Rows from block 6, named by matrix and row number. Each number is 500 + 50 x the weight over its row's rms, rounded and kept within 0 to 999. All counts start at 0. Numbers have three digits each.
# conv: width-3 conv (model.blocks.6.conv.weight, 320x320x3), inputs 0-35, a 3 kernel for each
conv.118:462438458515516501567596646628538434521509474363419451518499489486483520547526488527520570543537515484484515554546538505523541525584594539530518516540594503496523414422445542544509352379420451450431352411465478497497457447476540547524488488485504532513511500521555524508588573502636621581466535564521553531451480497534572526
conv.119:481482481451481475467448465492536540493515525435447532527525546459516548570561546501473431516452483425420441493485468534519567560546576444437447500504468493460442474492540437479503488482493519542550546485474512505492479502521439438466459471502469483469509514534472400337702645570449470467373387383527484436416422448491476498
conv.120:537552551444494543513528501165270274514533537476469480589529529523497483502505490507494493499503461597599583506478474468504491484463458508495515453441483650644650507483465534487493467498515507487480565532543502477500541532502471481520500506510547521502505519534616593570427457493515498486444439440520539483478473470543554545
conv.121:602544528579534523466492471538556524500497479446490531526509522599589577567526530481501458486471498781796811489478456430454505529484475517479505447458493401424471487443436464477462557543548490488522515520524509532509396440457513544537473442459545538548528488440563505516563568541467466486466456469430455493463472501523505518
conv.122:526510470486505514416441532491483489456485476536482470446458466488465478502501559448463431479518541522474425431465498548526566515531483437473458511525551517517488419426432461505507546457404504504518449478471466465513410425392448494517490469532558526494490477453524547587512487487415434441539507475475461509525525523705613515
conv.123:520516567445447380529491477580529446509530519474482392479477494497553553422480505537551512392372346440472506465494455451511505497514524397427448456459436449429509520522456503562544433481493528523496478488490556544504467418384504577551464492455487489481527547518422485455419508467381415441535503496393431424423434442506482430
conv.124:427456506437479462415458474480486540449502489473460477547475527456484524532511485549478484500507560424421399409440429453488525523500526524523502495481476534483500511518538371412386452444501521526504468486534569522543513508466458449456594566586502473460540550554511429500554523547633552568466456448436441455489555508533482492
conv.125:477470436463472445480500485470544578423431413526511518509504535485506480478478509489540525479505552495462447575572582515488518511479466538541506542544515512518534463484469572551488444458437542536560551497484486508503484507502418510529559512492553562504434427397499504547540510482424435503582568524505498468454452478567569571
conv.126:473487465451469482566571604510521457474480487533520504478495531499490476527504475537524534483450488483491480478486430481447461590556571500515540506486462358379361462460513464451455570544535501516507503465413434494521346348349479431416536529624636583577406418388504518584498479504448476538521515490566517510431396432451448411
conv.127:464462518495498530437451479508497533466466441463479504534516507790719647524466434419449400433451464610563535463465470581506530492502490469466490455452495649565528449449449578555566444479491538530572500525514439436444455466484487475473525485530465498525537541552532473452674637605517507533422444449514466451509522533538556565
conv.128:516484477460476510515537565546519493503494495505529510478484510448480481589546487542543533510540533597604602368379460439450477541517531380408452587565532510511473510518547461493545566472472517489487632538476516509542536538566489493549508520527514522542489458474473481507584526535482484538522476501580543550486477488461470478
conv.129:486470437510485508510537531488542559529502475531551535445482479437517535455442479441451455437465485581566518456478487505517483534526486341303313447426428465468461551533506555583548478471471512523483523521511500519578556523515462499489465464472477492493486466474422423402597578602418479472455470476563513482467454451441446484
conv.130:518500524620618605417443439649570562548541523579519497454490474591565517546545502541515482428426435514504499521516508518482508569541540508500440452470470410430461476445452464445469508514469494503547537564576506506485522517503512514498402427448562516488411426426402374389469434443522500481565574627482412397419470498501480491
conv.131:433450400519525524515477484433453447476484472484496469522499509514518515458500555457476459489508503446462436406375407486507496451490487550555538488468456553545514511502498436441443520520474457461464424490497476493492481475472501470511482484494349410412542521545544528509458461440531514525527534517490459455527561546409430407
conv.132:472476496368448457539517450493493489523463481472497519476451458453488500496467455519532530505479497467443445415431462414425473535549518430446481463433439572500522421461505427422403489503540511487459555577601550563564494512477515513483520493469566538499469501482502515489530520495553581550480499506442456517507475443554497487
conv.133:517547499549563521453441411508501493572552561476511480565567550401434447498502503437460472497539520520567599472456459517544593532527530502488500480496494446452452488490494508517557538543510537511462532531534482541547523505473585602571519597600500513474527513526606593526523480461540564564443487498458513518463454491551555523
conv.134:533527559455442383525507439544504506523478441509501562496448454483493483501516515501494609510458417539579589480473462547463473522489543526487477481481497515514578510502483482461454477478546489502504513467491516471439516559551413421423500456467457481554467514488426452492522510556463489541606593586494466451510547557627514496
conv.135:480487576573510413645610642519525597526476490502504523567504477496468449570523492614620641511536564544527524511472431546504460496511525509456468559580564546503515514546544526499453571562539476528529528526531494500513434439428568548518472499537437446425461487487537497463507482459519552551515456455590498458526529564434418447
conv.136:474506529477459444497459397469497475476476502494494531499503500482486450477452459388470479487460437502485487423407402441448481505513557512479499465447452514514535464448463431443425540563575537504485404472491478545547440440448450451471467462506513523511430473454496478485550518535503496495531566599463451447433437453464445426
conv.137:441481455538546554496487444566528531539538532519528492606576545491471472547518518561552579614603598439485454495483447499488481595593564588536484440467455479482471542495455473465504488494504474531483545497520467468456480523532516502472470506514525548559412430446522498472505508480454467440533526495632600557479502493548536500
conv.138:517531540523515480479529560493474471537565549624598614462469475571509467530557562536520487503507487506479505577582556428433431484455465501520497497498474587562546494461429457498515458459455551515481483511509344344365521479494485493471456469457469510559441459434535517513540531516441419450525463484508511507470480454585559528
conv.139:539548529530493462467456488625584554609601580448450443476485494534544555483497487470440467433427442384390383595536507432430440448444480479521537465443451371389415447494472546546553527567598530519556549524523610612565481483485480510480542508491468511521480464499499500500595538468416450420459488498405403417491502479373410406
conv.140:435448462497478478483317194518510543500491508490475464484498524510495475521516529581346149567502422517541553510500541488479473360364373498488494351421427514541565531514500531533540532509503467510560467498531616564552522529507460524537543531502518488456489507510549517487585509465544536512484481475423435417466453446453511572
conv.141:503459470513523501487481479549505480514513528551568556499552591553525486516489459465450445414487500477486499592545515435482517485492490351309244505519536422464439529493471534547529455513544512564588503443466522517486561519500493468407462459458552488480526540545513525516529481431514499471260451563576515500412477491470470440
conv.142:472553583519520513270342365496502502476493509478505502503495487548543559546534505228372410478471452592570545509499487475522539446486524524544513532549572552550522497457460546513513487484446529533530559558520517479437513476420592544504529534531574561558503490470509551551433460472504487486532509530480532548461496525594551523
conv.143:550553548487510493593587538531528509439456452608522457281328371487493484503501469616580640521517503475504536523526526547512512576565558431456480532538528538466496485519535523480473531544515448465460462471440396445490498512490472476480543510530449476452491479458483466458564485497532545600542517442476461462521483501449436463
conv.144:462503443545516534480500518478467471487508501571546543612592570601519474523532550455474495521515489533516528523564565540528492493471492584578578543548531527491467535569613504505464488503487508519509551538519502507505553525479467503477442495527515499491444494511537519493560531498450406408501524490562510515407462467479504481
conv.145:528497492533498494467448445500508528505511491449464446397473466592534513503519534471445420537518516519516489522513502588538504381428438550512500469528577522548578490506513592615578452473486428442451531517512598498473497479499526527517471463443440475445559567570547498497540552614531542525603573561575501538511478460564568540
conv.146:546529510505469513615596573478470461420393431459502523540560554572516494495478465477521520491524544485485495530538582498496482471474471516483459552556573561547485407394430548550532437463491574566541571604610458501577587516451488476502578575559392465488489469445547570569481469504393395392544548565536583617528499495535541503
conv.147:503571536375424522530544532474510535543516524563518524388424417510514525429476490489429339574505479472456477386448429503498470412440445519477448483498501539553543501512498475476454391419381473519515421459458511561510456455384511518510476534559583537539507496542630603606432438417417469477555544498455481493502514475486494461
conv.148:452464458480464453420465539479494515520518536419458517502449408485472499456474445568559546492495515446458469473485472496471520435439448378442459428472466509502520466498521464462470438447421509515571732716725594548510626586536483484453491461480559532552509515543521487520481436460543537561521538562605574563411417437550503515
conv.149:496484472458454443537530549485465397508492450512474550476476494488530535537499523525521477494511525355383367512480442531516547505539551435423453481467466574537533470507515484499521594574600496473456527577619397407400562523562418444477575502512596548617505509512554556572513480455505520512517503480473493534532514540522526521
conv.150:459460493510504461422456473397432443444446445482491495530504508417430487552551517486480453502502553715687637430471448425453470536513520512511530469467467486473422461470465417430457512507521389400424393399361463452429359381416486478489573505509508516531523486472499505490534508481480511532568514504486488507521501530589553539
conv.151:503527554377408415512495493494507517673678667423449446640593587495460402485495491421502558469450453493498503495519493474483462418458461475464535486505520568568563539491485506535560645584575614569557466476487568574568440476477543520498445469479556526509445473455472474461489468497436421428462474450513463486462484532475461458
conv.152:496488489478488481444457451470489506562535552446440493537490471472480512575560605453484430415453483511466447411438425496493514534504490427454439519518505497526546559506499473496522518489448484499489498493464463479504474465453371411434483488487556541539536480487436466500527547512459447428492532512530527559430451466537527535
conv.153:569552550555556558650608605438465502478484486429459513425480567518522519615580601615550535496501505538538551564529465506450447444501523498459456544553563461511542555557580479495518488463439420414463481456405453442451598534511481484486391369391560540460500454443443458490617588587498486457464432405543502512484509529545516459
conv.154:451405444480501514481464458466486506380430425535565572504487515494537505501460460475504478470476463525513478564581596515509515517508488496527520554550564522510526453448402562545560542536505582553561459464496544529551453440449573565549465501523515475432482537555528535526477471476504516534523517518426434386500498482592582600
conv.155:491485475489502548528567620480504456534495501555530532469464446511504498235304347438445428527541516528501492464442450496516483491508480528517495403460552510513544420428468498483497528536552568554556607578579512539512384447484465490507515500468542544520542527553526526467358370463513526565591575536429460451544546550569551507
conv.156:517517580467459415464541603564519473524516531486486500397440466494501520499484483437451486513491485430426429480443419499493483583570580534511487456433428452491558524488444507435421561573598563545526430490491506510533462529565569484468363465577549496445528532566504514522570524487602582553614533494481517544531526566512493516
conv.157:537501500464477459498517499581569536469464484480493560472440433535520501446466470476479477443481492547543551568566598469459480529548599428432426522480514536525509524488496413489509549553545571537542556517477475511550486513540545529504592524515445469494471474478539505541573532555468445456506533529524512525457461444584582604
conv.158:484487470539480474534516509564469464462477472548540555544517507495515469552551574446482595461489484486513449476488472469463449498497520429460469538499542495522528431458444460458460525512533558504562401433480542506476416487487456522521506476476483496520470466432454497493634577542525540520497506493425442465414475511446460461
conv.159:506478501446499501461501513502494498578595584389390404478467484392448441489507488535483392526524480554564513518545568551519530517485503585604579490468452447421420503510494526498530525470440557569570617566492561584599465451454466474473567554522461465481551547532534536490515520513564527545590519422549536492537537504463463428
conv.160:522492463490454492362386409408461488504496574402431483491490551481546632465486452457431391508501510473456411474494476469477465342421490511535522469459456595508437421411401473490491553501487503517551623561489480542531500497478565547541579547549492491522507523505520530569512508512572511502551542552526528509562567549633583557
conv.161:480483477477496523453454451385430449496508493445483489530543557483497489411509584497582642502469506474485492461453453488516554525524504508487473535527562526508512402416440452420429415424442361370399439428439505493528485489539532512496389429505605492407505497508416464502426427446505511517506525512528553571479449431441518597
conv.162:514492442545535497516525482590459417513494512530511507575552522518533562533431367528521505508513537468490516385464529521537565600551554523521533414470420456513539472403337446493552486481466535547561493564612522550573374453512502496483578541502554532527497514513500486491323421392573572587472508594546505503608544501459499561
conv.163:452450468519529454447493537528580660432457420501453471370430386381462488524492526479459462460511549520541510432452463413375375465488505410423440522508501485470494392430448501493513538473490482491456610574621518523496452498451566588555440437473505473469555505490456462508535519477544488528488521511580552559523515531554533508
conv.164:435472506440440454444464498500542561542541573384405450481502532392429431474491471427475479505464454465482451573567521480527559588513496480478493518511523444423400492549564541552503454509549487493478520533551401477503502518515553501472479549651462438440393461481459468464603535560445443470501529495603578544536503506444392405
conv.165:572523524537520532516506476450456420529499509529539547560552592523500520510520455544518482523505514502517536460487495446452486489487456551518534469466525446425394506522524548556540504531539510526546436466527483569618531536540490503458529529572496512505500508538559568588528488441517499473558499591501529575490480533544568555
conv.166:436445470482507549532527532530545569388374382501519513538543513496516514517500515529496507489516525459480523529547543442470534467464467542520538566521498484481483476526547507502518513499525529495454484462462520512459418392394369353353451464485516488454580579604493515514492508483475510528447438458491523508520495477449472460
conv.167:453460461449497518474484422458461440490504551506510518437456487446497454513536539500439410440446452493501486440456454541538558521488500431444463519518532507480472485499527417439465523493471480474503535528582496548603603605566449468444495480467555538510463502512538517514520548524504526565498484462574554542566536515557549548
conv.168:422512558488521561486505512551525546516530494633563440475513546552519474523470442526493522472506517454468492472492524456483500479545557472501509440473490468525573529559600471488478485451435488525537596508467469506547443498489519513497512537508482515517487503526461492496520515513527535540553492442541516485533578620427450470
conv.169:474472462451460445547558596520499533485526528462497552513517493505537549586551566584545536422483511412458445506535536436456421536513520372400401527498504422434420496496502478519510573500479504479435602548497447467421527497497472465487471490499605578579576492482497486518563525482537512517499498506669601608493524504630515479
conv.170:501482467520558513550571538553520523557523491464481475558456397450503539444513537578527517535482452531503442404472528514504465579594607411437442416479480602540513535527510458498504504458451513502528487555596480503503505513532464482479600543520465483489503539590536483490524539598549556584394466502472501550523478475447423420
conv.171:486491533470461425470464488495523532533514518477499521467454452506539561408431394442500473487477481517538507441482521494454450454416443482523555542537567505524529499508576494471424503505511584586549622580553475499527516463426475516518502499487543499472488464509477497523551539470459449478494493506433420440500492490462494530
conv.172:559552528488514548501540529410435434491494486423426471434430422431460490573541565529464425483523537528532556564536591435447472490450454426470492477459449468467460492511494467465415447472513464466488592567521562543550598554554529507544497505487510499513382394390473481463607546525460459497530490477564521498487530566428477532
conv.173:460502534418454479402416387384412411486498515549560548476483515548564616522502496473486512430408438466504521461452430466468482503457452387410459484469410476496513430411430543501461437474480470468457420453471498500496495493526431432473481464494517481473443452480455519541597534520537507576496453437475471466519517504566521552
conv.174:478465510473448421488433439521518556522502475513514561461479489415388380521519529497515504424458469413405403585536524500472470507501533487488466567579559465412381494488525462474457488493509466471470374381405521478521502524458419447418565530535336370391569567556446476487579551527525556572481526550408465516573543555497508510
conv.175:470446402533519547540564571416429469516491465407425393586563575536488489495439485516508449495492481474506494480515484533512521465465476496486482465472536522522517499536588461446448504459394488499477487544576521535503413429446465442467504517615503455409512535540470509576503501478517511509597590538499499471406401400595567552
conv.176:574524517519480425557520568528474466482489509447465488464496479455467482456458480522561543427450484528531548510526499491492506576547541434431399488521502472481487422488459421463471465486515480491479506452463481507553529529547495493522433418443444438439523496501578551573503449426492488542452510564492483481600568596458460470
conv.177:544503509515509537524529576456482479458408441476470486520544553473490531504544590522571654462476488504503526547509508585575596551579614484459483573560548529560589546548525477483484569569566452477489484524595580584583498490512589554537508472457636619608434435400495461514506528548459497519524481496546507462522516533465480534
conv.178:383417418497478460479461495444439420518524514455464484571531510485520516437435409498543529495511549473481461521534548546547491413428455384401408463508514496487477499486504531497482402465501517510537631559505542521539581557528436442458526514459429511570407440441393466445500468466491490481470461439633575588560537566505489459
conv.179:542527541576592613506490453456463522640617593547583569556554540535526533490522550409422440425465472465482500545528538454502502472459458424444436456497512519493477471491551484503499541505495383410428513495536552561590471483519427443449435492519560548545461462460458474469526524499464442439471466469495539547503510503538598614
conv.180:458510559484496468432451461426503472529523522553495523490473467504530487445545512426496487513499514452479480435482439530544558446445554469508544484471464588553562483495502503470448497505516483502486451497516436425408511501482455417446495506541501540530469486534482529573573505496562505551567489469580544602460467483538526544
conv.181:448465461465486500564604611587537537456470503624636649511518511501504521503493507639650633509525559414389394458477509553518559480430468402461457568523535404434479485461490462485488520487496478507502505476416438462484463453422532548573579556561455474497522508488518486501492504461529508460540494487518525574493508480567459418
conv.182:449415448495489490461451430473479492550558596582572555440461474468473501436453481423445449492500552512499509470468515594594603425406454500491537566515484422451452468460509451462475547521542503496526529503452478509495540514512456501501518492464479513478586567569582575540551533523494497511522521522500530501491495522450418368
conv.183:415444428568503487446448404493502471504549581492474491542561573458449455494491484540508505435480466459441463475457470569536528436451457491516485494514481559532484532503535481499486523492515574526518500496489565556549504446463514518528540519496553580560449474486540500518499526476556509481493483480481466469461472465534510519
conv.184:460473500521517536498495508502495478515505509357459489661609603558531547568519511529520469495516511545506494535516520529505471442484464485497471551538527292408414541508503526546559502491484449509521544531486573569537483495496570528484422474498516521486482508510468470453452507478545525511473473472712646645523527525555547537
conv.185:592551568578556524518501467550525487367395403395417396531472443493473487443435463459506530497507541482496455508520511561554534480500553630626577541510497528490460444466487559560561542509538525495439475435435485523551410474480473495489553480504431444472515493496502478506519485487428441496577588540518553577507474473495519538
conv.186:459511598478443423539595673421494497497496461459512584521472461430468466599570507490566693514436485383418437473479454481455393537520538533540559473445461538510568504441520543544472397492612466503490447478508513510485491525554506451444522495510508500506462469436569554568522457422525472479480510548534505537519512505494537578
conv.187:526539534486477483438480498415474482528564608481517556485509530454453483462495514438445451478519509721674658458430460412403420527510540495499545459445467570541539449457445507504484480451438467481454506491493527505475511462431528579604489519543381415440482459480461483477484480454504474480542503499505476463479476475625593581
conv.188:539534510459488534642611605481519537515527541554536556493498474515521537442467522606624645519526580508503510467460462580537499543556561463453483569526498442438431492479447552512522501516540520518505462465468486502503474447425459466483478487519507526518490521516529511497555549534572556546499524504423430425381373374494464468
conv.189:522501508411438497540518537444491486443454473493451470547509464469498521424459471516527516535575564385425466541529533499502504487489522532573604462436463494498477484488480474470465462478516435472466472521524667666634439470510498503499610576590520522511488529509509544554563503447581535475560520489439420374541565556504485444
conv.190:452459443499477454412451483575575605500502525522525554424430447483525569529544530512510461492522525458464423454439397523521544455453514493497521483477446524480497436473493494490494526525527467452448527465468331393422481478484431442435446450428485509550379370369444474505630545536431465461575530490534504493504503511388413416
conv.191:573539512480476455540512485525535499430471435506504520450430479528496464510524522509510484444495496500533511452442445529506523477482494440443497528517524479472455474483493449505478490437451487490486481505518559547551480499526392420427580511548560531532455407388521521534557504518531522547449454452490485510500503476550567583
conv.192:543526553546518489506551576401455492503475474422439422534522526528484493444438447538528563519528539662635620453457469552533555506506516471457466450427403465446444471495503477475452561535514441460492454454456465482485456472473485466507399415432564547530505486492566522584471511470423444477490456463539543507397434446586537522
conv.193:479501498542538550445497481402433415546544548513533571479506490565580587543540502492430405540538596467476468539504514525531559538550553506509531502508468540524547514509553487488489577565538456509510525502510536448416505528551609583548550533536599574566352397381567519577578529553507493556509504453664541507533514502508481541
conv.194:554551562463465514513479479409441485511532562557531525552539537462484496416415402409454513477545568446462467670695662597572549463468481471443414533507478513486452456458478559561568369450492451437445506469470471452471426483499434423419519520498482466508547539553494552542599559497491488460466463514582558537546550507563557575
conv.195:544558570440455463412445433450481492503502503519522556590563567643607561491478479539564513479479523454440431472487505549573587443469460434449484548533519501494489419422444485504486605548537454473426556510485429444496486488472462434446436412414573571562497501471502498507612588572376403428501520528522504495560535520504498521
conv.196:468467472612591560528530485471460469444471458604575540532541537528522490513474471552506520537532497541545537457484479530524521568512505473464473502535567565571553532514486483491473510486481546542542535561578584537589496534549518512501501476425494500477477457458514546507516526504543557516526511539321375394452466447562561551
conv.197:510480522471482515490499516389442442451474486426441375620549507430470469574556521492546524474510541406410400529497472515482512555544550404422419495462447462448484568536564504496501625591605411407420407412416612625589525535507454471489471482456502494507473501530476480478500453449415415412508479499474445459490525539512501536
conv.198:567523526488432446628609560675645620485471495505491478560522491468496510392403444593584605477503540309302336542524506473447489548499525413422451548528463321301321529527490550512494513520535487439473459487563591559506465497467420492478502493482435483507516505483416442484502454492531512516472477484413496550557541513408437448
conv.199:515509491499509515531539491404477516507509504496521545531507514506503487525476472519507520524510488484480446449437432594566549440461482351361401498503494435456513471473489502461415496518540429456468460504499524545556525531596487532540513500540573528499477499502495513548502453445484487549439431470501490528577528540536515541
conv.200:505521537542559568561553491527540564503490525515535490453465428511497503521543552536500518562557499535542517496467457497509496550541503589585571531554566532514500511506490494479510499551531520540567430471506519506487423417450560515548443458451509477469504482508475454446423456430487503526502533556484502445454467436482534525
conv.201:440481495502470456423436412461472465424457449486507506586511472512543588458495471403502566444480485541535494514522539525500464553558552388439473501473463568459371469490477418431425468464519496505507529493481502488468563535559448455460588544503530525590523502515509538572644532525467501481570562569523524535432463427586520517
conv.202:445443425466527527334321319553518506445466475502457406445499562508510509460536542593425278552501481557543537582537492502494523391389373524554555346412511427491567547514480531521508528544554493489484413434484563580616479481499526531553467486502581547507396461512505480445570541528505487507560501462410385394452436410510533565
conv.203:505503552509519516494500518520526552479502493455456505518508505401455431550562537508556600429460476526528501416445456477476486533528577499492522516541517534511535575582638438388390521527557472453413537536607566596554549535565493492475556500498448476517458468473458444435534511483537498519476471441396443563488513499398388351
conv.204:499489489577581570392405408508472471512478466532525518520503480650555569466461461554553546451486506615601574421468476456494535533532544403425428448437448499520485491506516470480460530495475487513508427468476493498518462469439505500481559530538611605567418401406524491473492485484453445446403428452458453484438494515504480506
conv.205:456460464509493496731690593562539530513500482560540553554531518660579595445470503652602647483526505417428426524536500582578574557579554514483435554510499453516461473482465469468498547511512425465506503514526574518512491469390437478517611589585527556580495493479494523496594598610505549569473493520568520559525544533448470487
conv.206:463481463521523522463462490431425438507515540538558562530541561448466517451449429424433467460445455487502516479486482510511550546540515407417427451460450412400418464484487450463451514503513490484476526490476523513504372397454495502453513526587513534521598602618513504507452489472419467485380355326573597592441470467527493460
conv.207:523541557586543517598575498513476476501527552517506508478492488576520464451490491622513491539498462516512517503520506584546491574634721490462449442450416583527481463455448515505509359466550506504519530517504511524527521508480560536497435439473527573609476511543444405388521547579534478464565511465463488474489466456582510475
conv.208:531499495412392443484470469499485497469461471420413468556527517456439475494522513491505510503514518452439446471508478452459466553537493538546564568523529512528541436437420512521521526490452439463478508489490579554527464464414450502499643558583465487488543523501473476461544528598520513487508508506333332339524512490575537564
conv.209:468515513623599611610545534478488506513494477513516478431439408595492489517512518528460392522485396513552524500468441552486420477475469575507466506545585425489477511542582494488484456505528523530554478491460428374347508521547532510513433419368507502510526490459458432362438505498516503455606545464428452407511494456455499477
conv.210:517516545511497478430451454457441444439453429568562567459424411539522531474496507515512466455487507604599552441464473458433409453489504436447446530530556595532522484474472470483514513516509450467500499503524363399413562567550447480490583546511455493481401394418502511499532513499540537523471507494359449549535515521512488482
conv.211:524502510467500524523535531506509500561540533527525533507519540506499484513517536477433447539503487582562521494489470483475485601570541546546549410426444533580621526514505549558540498504464499506503525504507499486507529533523485485505566575589520495507503488452571552519479524550483477494470434425346377367566558546504494457
conv.212:537550534504470460532567563477504496526524542441473502564556541451494523477516551473511561448473535743766817495519488440414428556534510441459501495522519426414425470469506501500521464513506540537477484482446500476495477486490513500495416457459464453475514491512487534589583528510459429409406442429489497502521521506536485458
conv.213:574532491440480517510519547481507515461482500675633581378426444500530530422467475533522528486466450530544527457492514427488506446480520462489474521535484589554516404423403532513529473527520563537509442471446371424453472473474481491497452502484507529506444473518449461507541530509423463424482488486459500516514536541539553520
conv.214:449461470470472466458442474468473498512509506500541529400393418502519512409429460416471481499470471454459451430426397539515476497497494430443440474477461502464460434444455527519509530533539470515491489533546499511553530520520483453497526518542541515547555535524488497523532506527579543518519522492561545532436433434474480469
conv.215:477509531458453477505524513598510495450470465421421512526497517553533579573562499513475566501495503448473428409433420606557565411425438445451502415438444542534516505452479455485458471464463528552584503467513614554518477476489468466444626566534449487520518544567514479479552557587547518514503523563558505553447492476471475492
conv.216:491477453547524605465473487439483538539503493542560532559505519536544504422493508465468503532505511509510490518544518575610598497514547470462436493546543473515504474489508537531517315397418433429398503512542598547509508510508440458481500509502585582544571594600520509445483491477469438423492487501493486502450465438474481468
conv.217:463498537420462430545619629443458432504503496309376414582510499637618575535554480509547571451478510504501493490468438530547542584552538491508504471479485564544564533479493465466429440506560450478470550554523497498535503505517443483474445456470610584579533545523498471508587558548503493517441511544432427465565568575527512484
conv.218:570554514501564586499513498504492431423436397585554562558587606497530565440468464612563519509503552450439432510479466526530541428447488495465474520469416473514525523445366548495498514507486475520502629616623440514584507548555450457505497476474478506561435451461556588598429464474510479488476438436497496537410429456614582535
conv.219:576529491414375371543555562428466461518523533468523544532555550451540577439443421577594572437440482417423429487515532512520548547517517474440450488496463501501532460469501448464432526530549503509512470466445561560526422452442394396419550489491591604594494498533480499510532509447426467434421464476492490528551540524507494483
conv.220:434500510504498461477518510452532590532513480622587507527517502540499468518530547439463541396409413519484468468451434507496552529504481482504487540504460500527538446462469491504462419452459490503498522491493458478492464506522461489489554555522377427461501484442410402415504512542511508546492504527547514501526474482480523506
conv.221:559549531477475482613568577526501526432441467495479480530519556558555564497513524508512471450482472472477483484419388539523532473513507523523550529497472463487498538522524459514562531518520478450464517525534590598541461474460465474535483447428547586632396406373605568583530488488551579574533505507416439468460449493515539522
conv.222:388432452547513478554521511427506539505499480569562614483498517465456442499494477531594619529511503546529545485419396501508475517499498465499535482487469529554553485494475452444464515514538508512511424409398437426436444462481457454459487515530420431431526494503458527517460438430442465501478483498529468453423468470350384409
conv.223:533527555494457451519548520450493539496512500405410432437436437494438439504508494573558552473480507509459491546561548448439420641569559492483445452461438507476468477504511454486487546527536472458491406404381506504500535503510536563563537480489573519537512523530524517546522536502575581618481506506465456458502545537545493509
conv.224:492511532543510487526496542396456497511530497471471523495494464574526597504470525422478508447494537492484452555485453564510501440458430513493530530539551517465483557557522470478481434460505374438456632556524607589536559490466480506491568533506548570555569543540524473479522503531534587592464493528477456479534511477446485530
conv.225:439498530491481492440496505495521529531494463488477466573555532523508507536490486551550572521473433583565519550514480470498536504477478487502516434497538452520502445448447475490497403409412433492565422522597546474387481514538540480461473524563535580589464462479465518552327440524561512512608532480612552510623590531492486497
conv.226:565557535460450424418432427541521507531525485311346365579575585413476498480468466462520536470461462409418449541526549569560565453439437460462455468481497472494514477459496617623572550508507469471495586561539613593581543543524443444487581516506495479424471467480521525577629578586490531533491513563566526506511533549486496495
conv.227:453503540498485466358393378516484489464474511447479471530529506538561575540569566422496483543536555471469465444481462507515516582540530602642631597558555607561544506550547505515519519532566447500476406431442555519444521509541485513488572499452505526485498516527521511565570482413486510525544528506584549580441418410538502566
conv.228:549588597466518529466507504426476499501490512465449462495512495443538541497491497466503517561520494563541547514535490561549544474499488542522495582539532553494491429446435562522522528516506464489493461517552541514503470472480724680684497513481509505477549528510449467462468481513463461495536506507476470433459470436521521501
conv.229:490544521458404385507510486499501475484488491478484483592582620515536523600593600571564557443426452497473507501481451526489498440426442583557557578555529482487540469492492465458444506548589373374365396416399484494518496481491507505497506484496464509516523514476477458459499504493567573574542499515559541506589556568495527519
conv.230:551578547535559504514524520484531536459496512516510555539511589519517490507493465514506506449449500527509529555518511551522491474505574455455483449442481562570558431499506541536547596588600595557573594536512480454425580591561527559542488452416532491518532511538433456485594531530465445475546551557521518565482444415507493519
conv.231:457499489466435478519469452393444464522542510525482437533519505569532495435487493494478494482466493436431375497482505489517577473504483449494514432490525532553507484529535453469454455490493478476472469459483471486475476485505498460466440427405532475406516502483603500480543513469505522529503516491490495558609609611511492513
conv.232:591598607379386381512530586527516537445482507479489452459481524493548552538519504458516495463409399443485522464449429418462500506470481513522527531522567494516508509467491532502474504469438465439408463502525460523631405439462488471443478567635554544534478474478458501534450505550511524543604565591420421436487474480555533549
conv.233:537536542489478475542570510458478481558535543472420464553549516558568576437464484467447480480505505344369417551541513491496504564519502456472477472491503568512500551514545542513489459416448551491485627599605526522523552504494423442437518500526564553584451439445420421465637576572465458457498486481509502568479463460450467499
conv.234:546515493546517540492481485463466471510542544491482450456459448831728637518500529467436398397430461451438411492510507533488464434480456413447482550555565471480493412458497479491504527496443459498514534524509444469496528548559467508531440443455527548561491498496472440449638619590457480485445426441440481529575540576518508523
conv.235:535508539416402383423408408522493517512532509460446460431496476484519532597627643439478491487482516422450449499471490448479525458490506445459444477445443487484459493481508496486491533528553526544548605665671497558565532475419473462442511478516556536514512498531452496489598567522483495515498473501450481514498475500389430440
conv.236:511565575424382420387393439356435499502535537477507518505503513456445430642603558468535477472478444453452500562540531525511512347436457441440473636560468443425419524493475494478495492495501464505542459460451468447436485534519486491475489511538445479511532495498452543606486501504547536541551501495568498430432419440421498566
conv.237:508536560449476459432431453495515527514518501477487575528502489596595592423436444374435416504477488530538520494480496467479467446449471461476534420398395585529531485537521475467503476489519525503474501455448495487518431433427448460493440490498473488530464488505492496529648579558476503493528520536357395422487505511586555577
conv.238:537538500319390380516506462495527572474481479519502496519471452450502530561600672535516511519519540490469484467496471509516492487457441494544525560563547515458517512458456501459459509503527489510541495523533341416494529506476482508527576564492497547563499519516530512520532536543424396401504523539364431485501518497400395378
conv.239:506511519472495485432464453462491443478474493453466477495525519474495524465456449480489474433433472394382389518489485516540537426464504546592612486460511572556546461442441470502504449467550573551500446424506429406454414432475489502496480514493431444454508523495531526470482514529581580599529522518536550481515533574553567562
conv.240:709574484547534544435475479498501475451478517404483555502473457487468464476521530455460434465543604520497458480523588513484468433489555582555519499459402511511549494458425513483455577569553494515507421456494521551556531492445501505494612557525518528554528514520589515473442474514479428416535519494447493499585522469592505408
conv.241:455442420454449456440492485459479461494513497507496550522510515536512534484473474567543539535524535507498440465491500458453457381390416504513514424389421418393388548551545596579537406396374536531531476476492475483501495444432505495487496500504485451397460455455558558542544512550568588603476507520509488479666583554529562565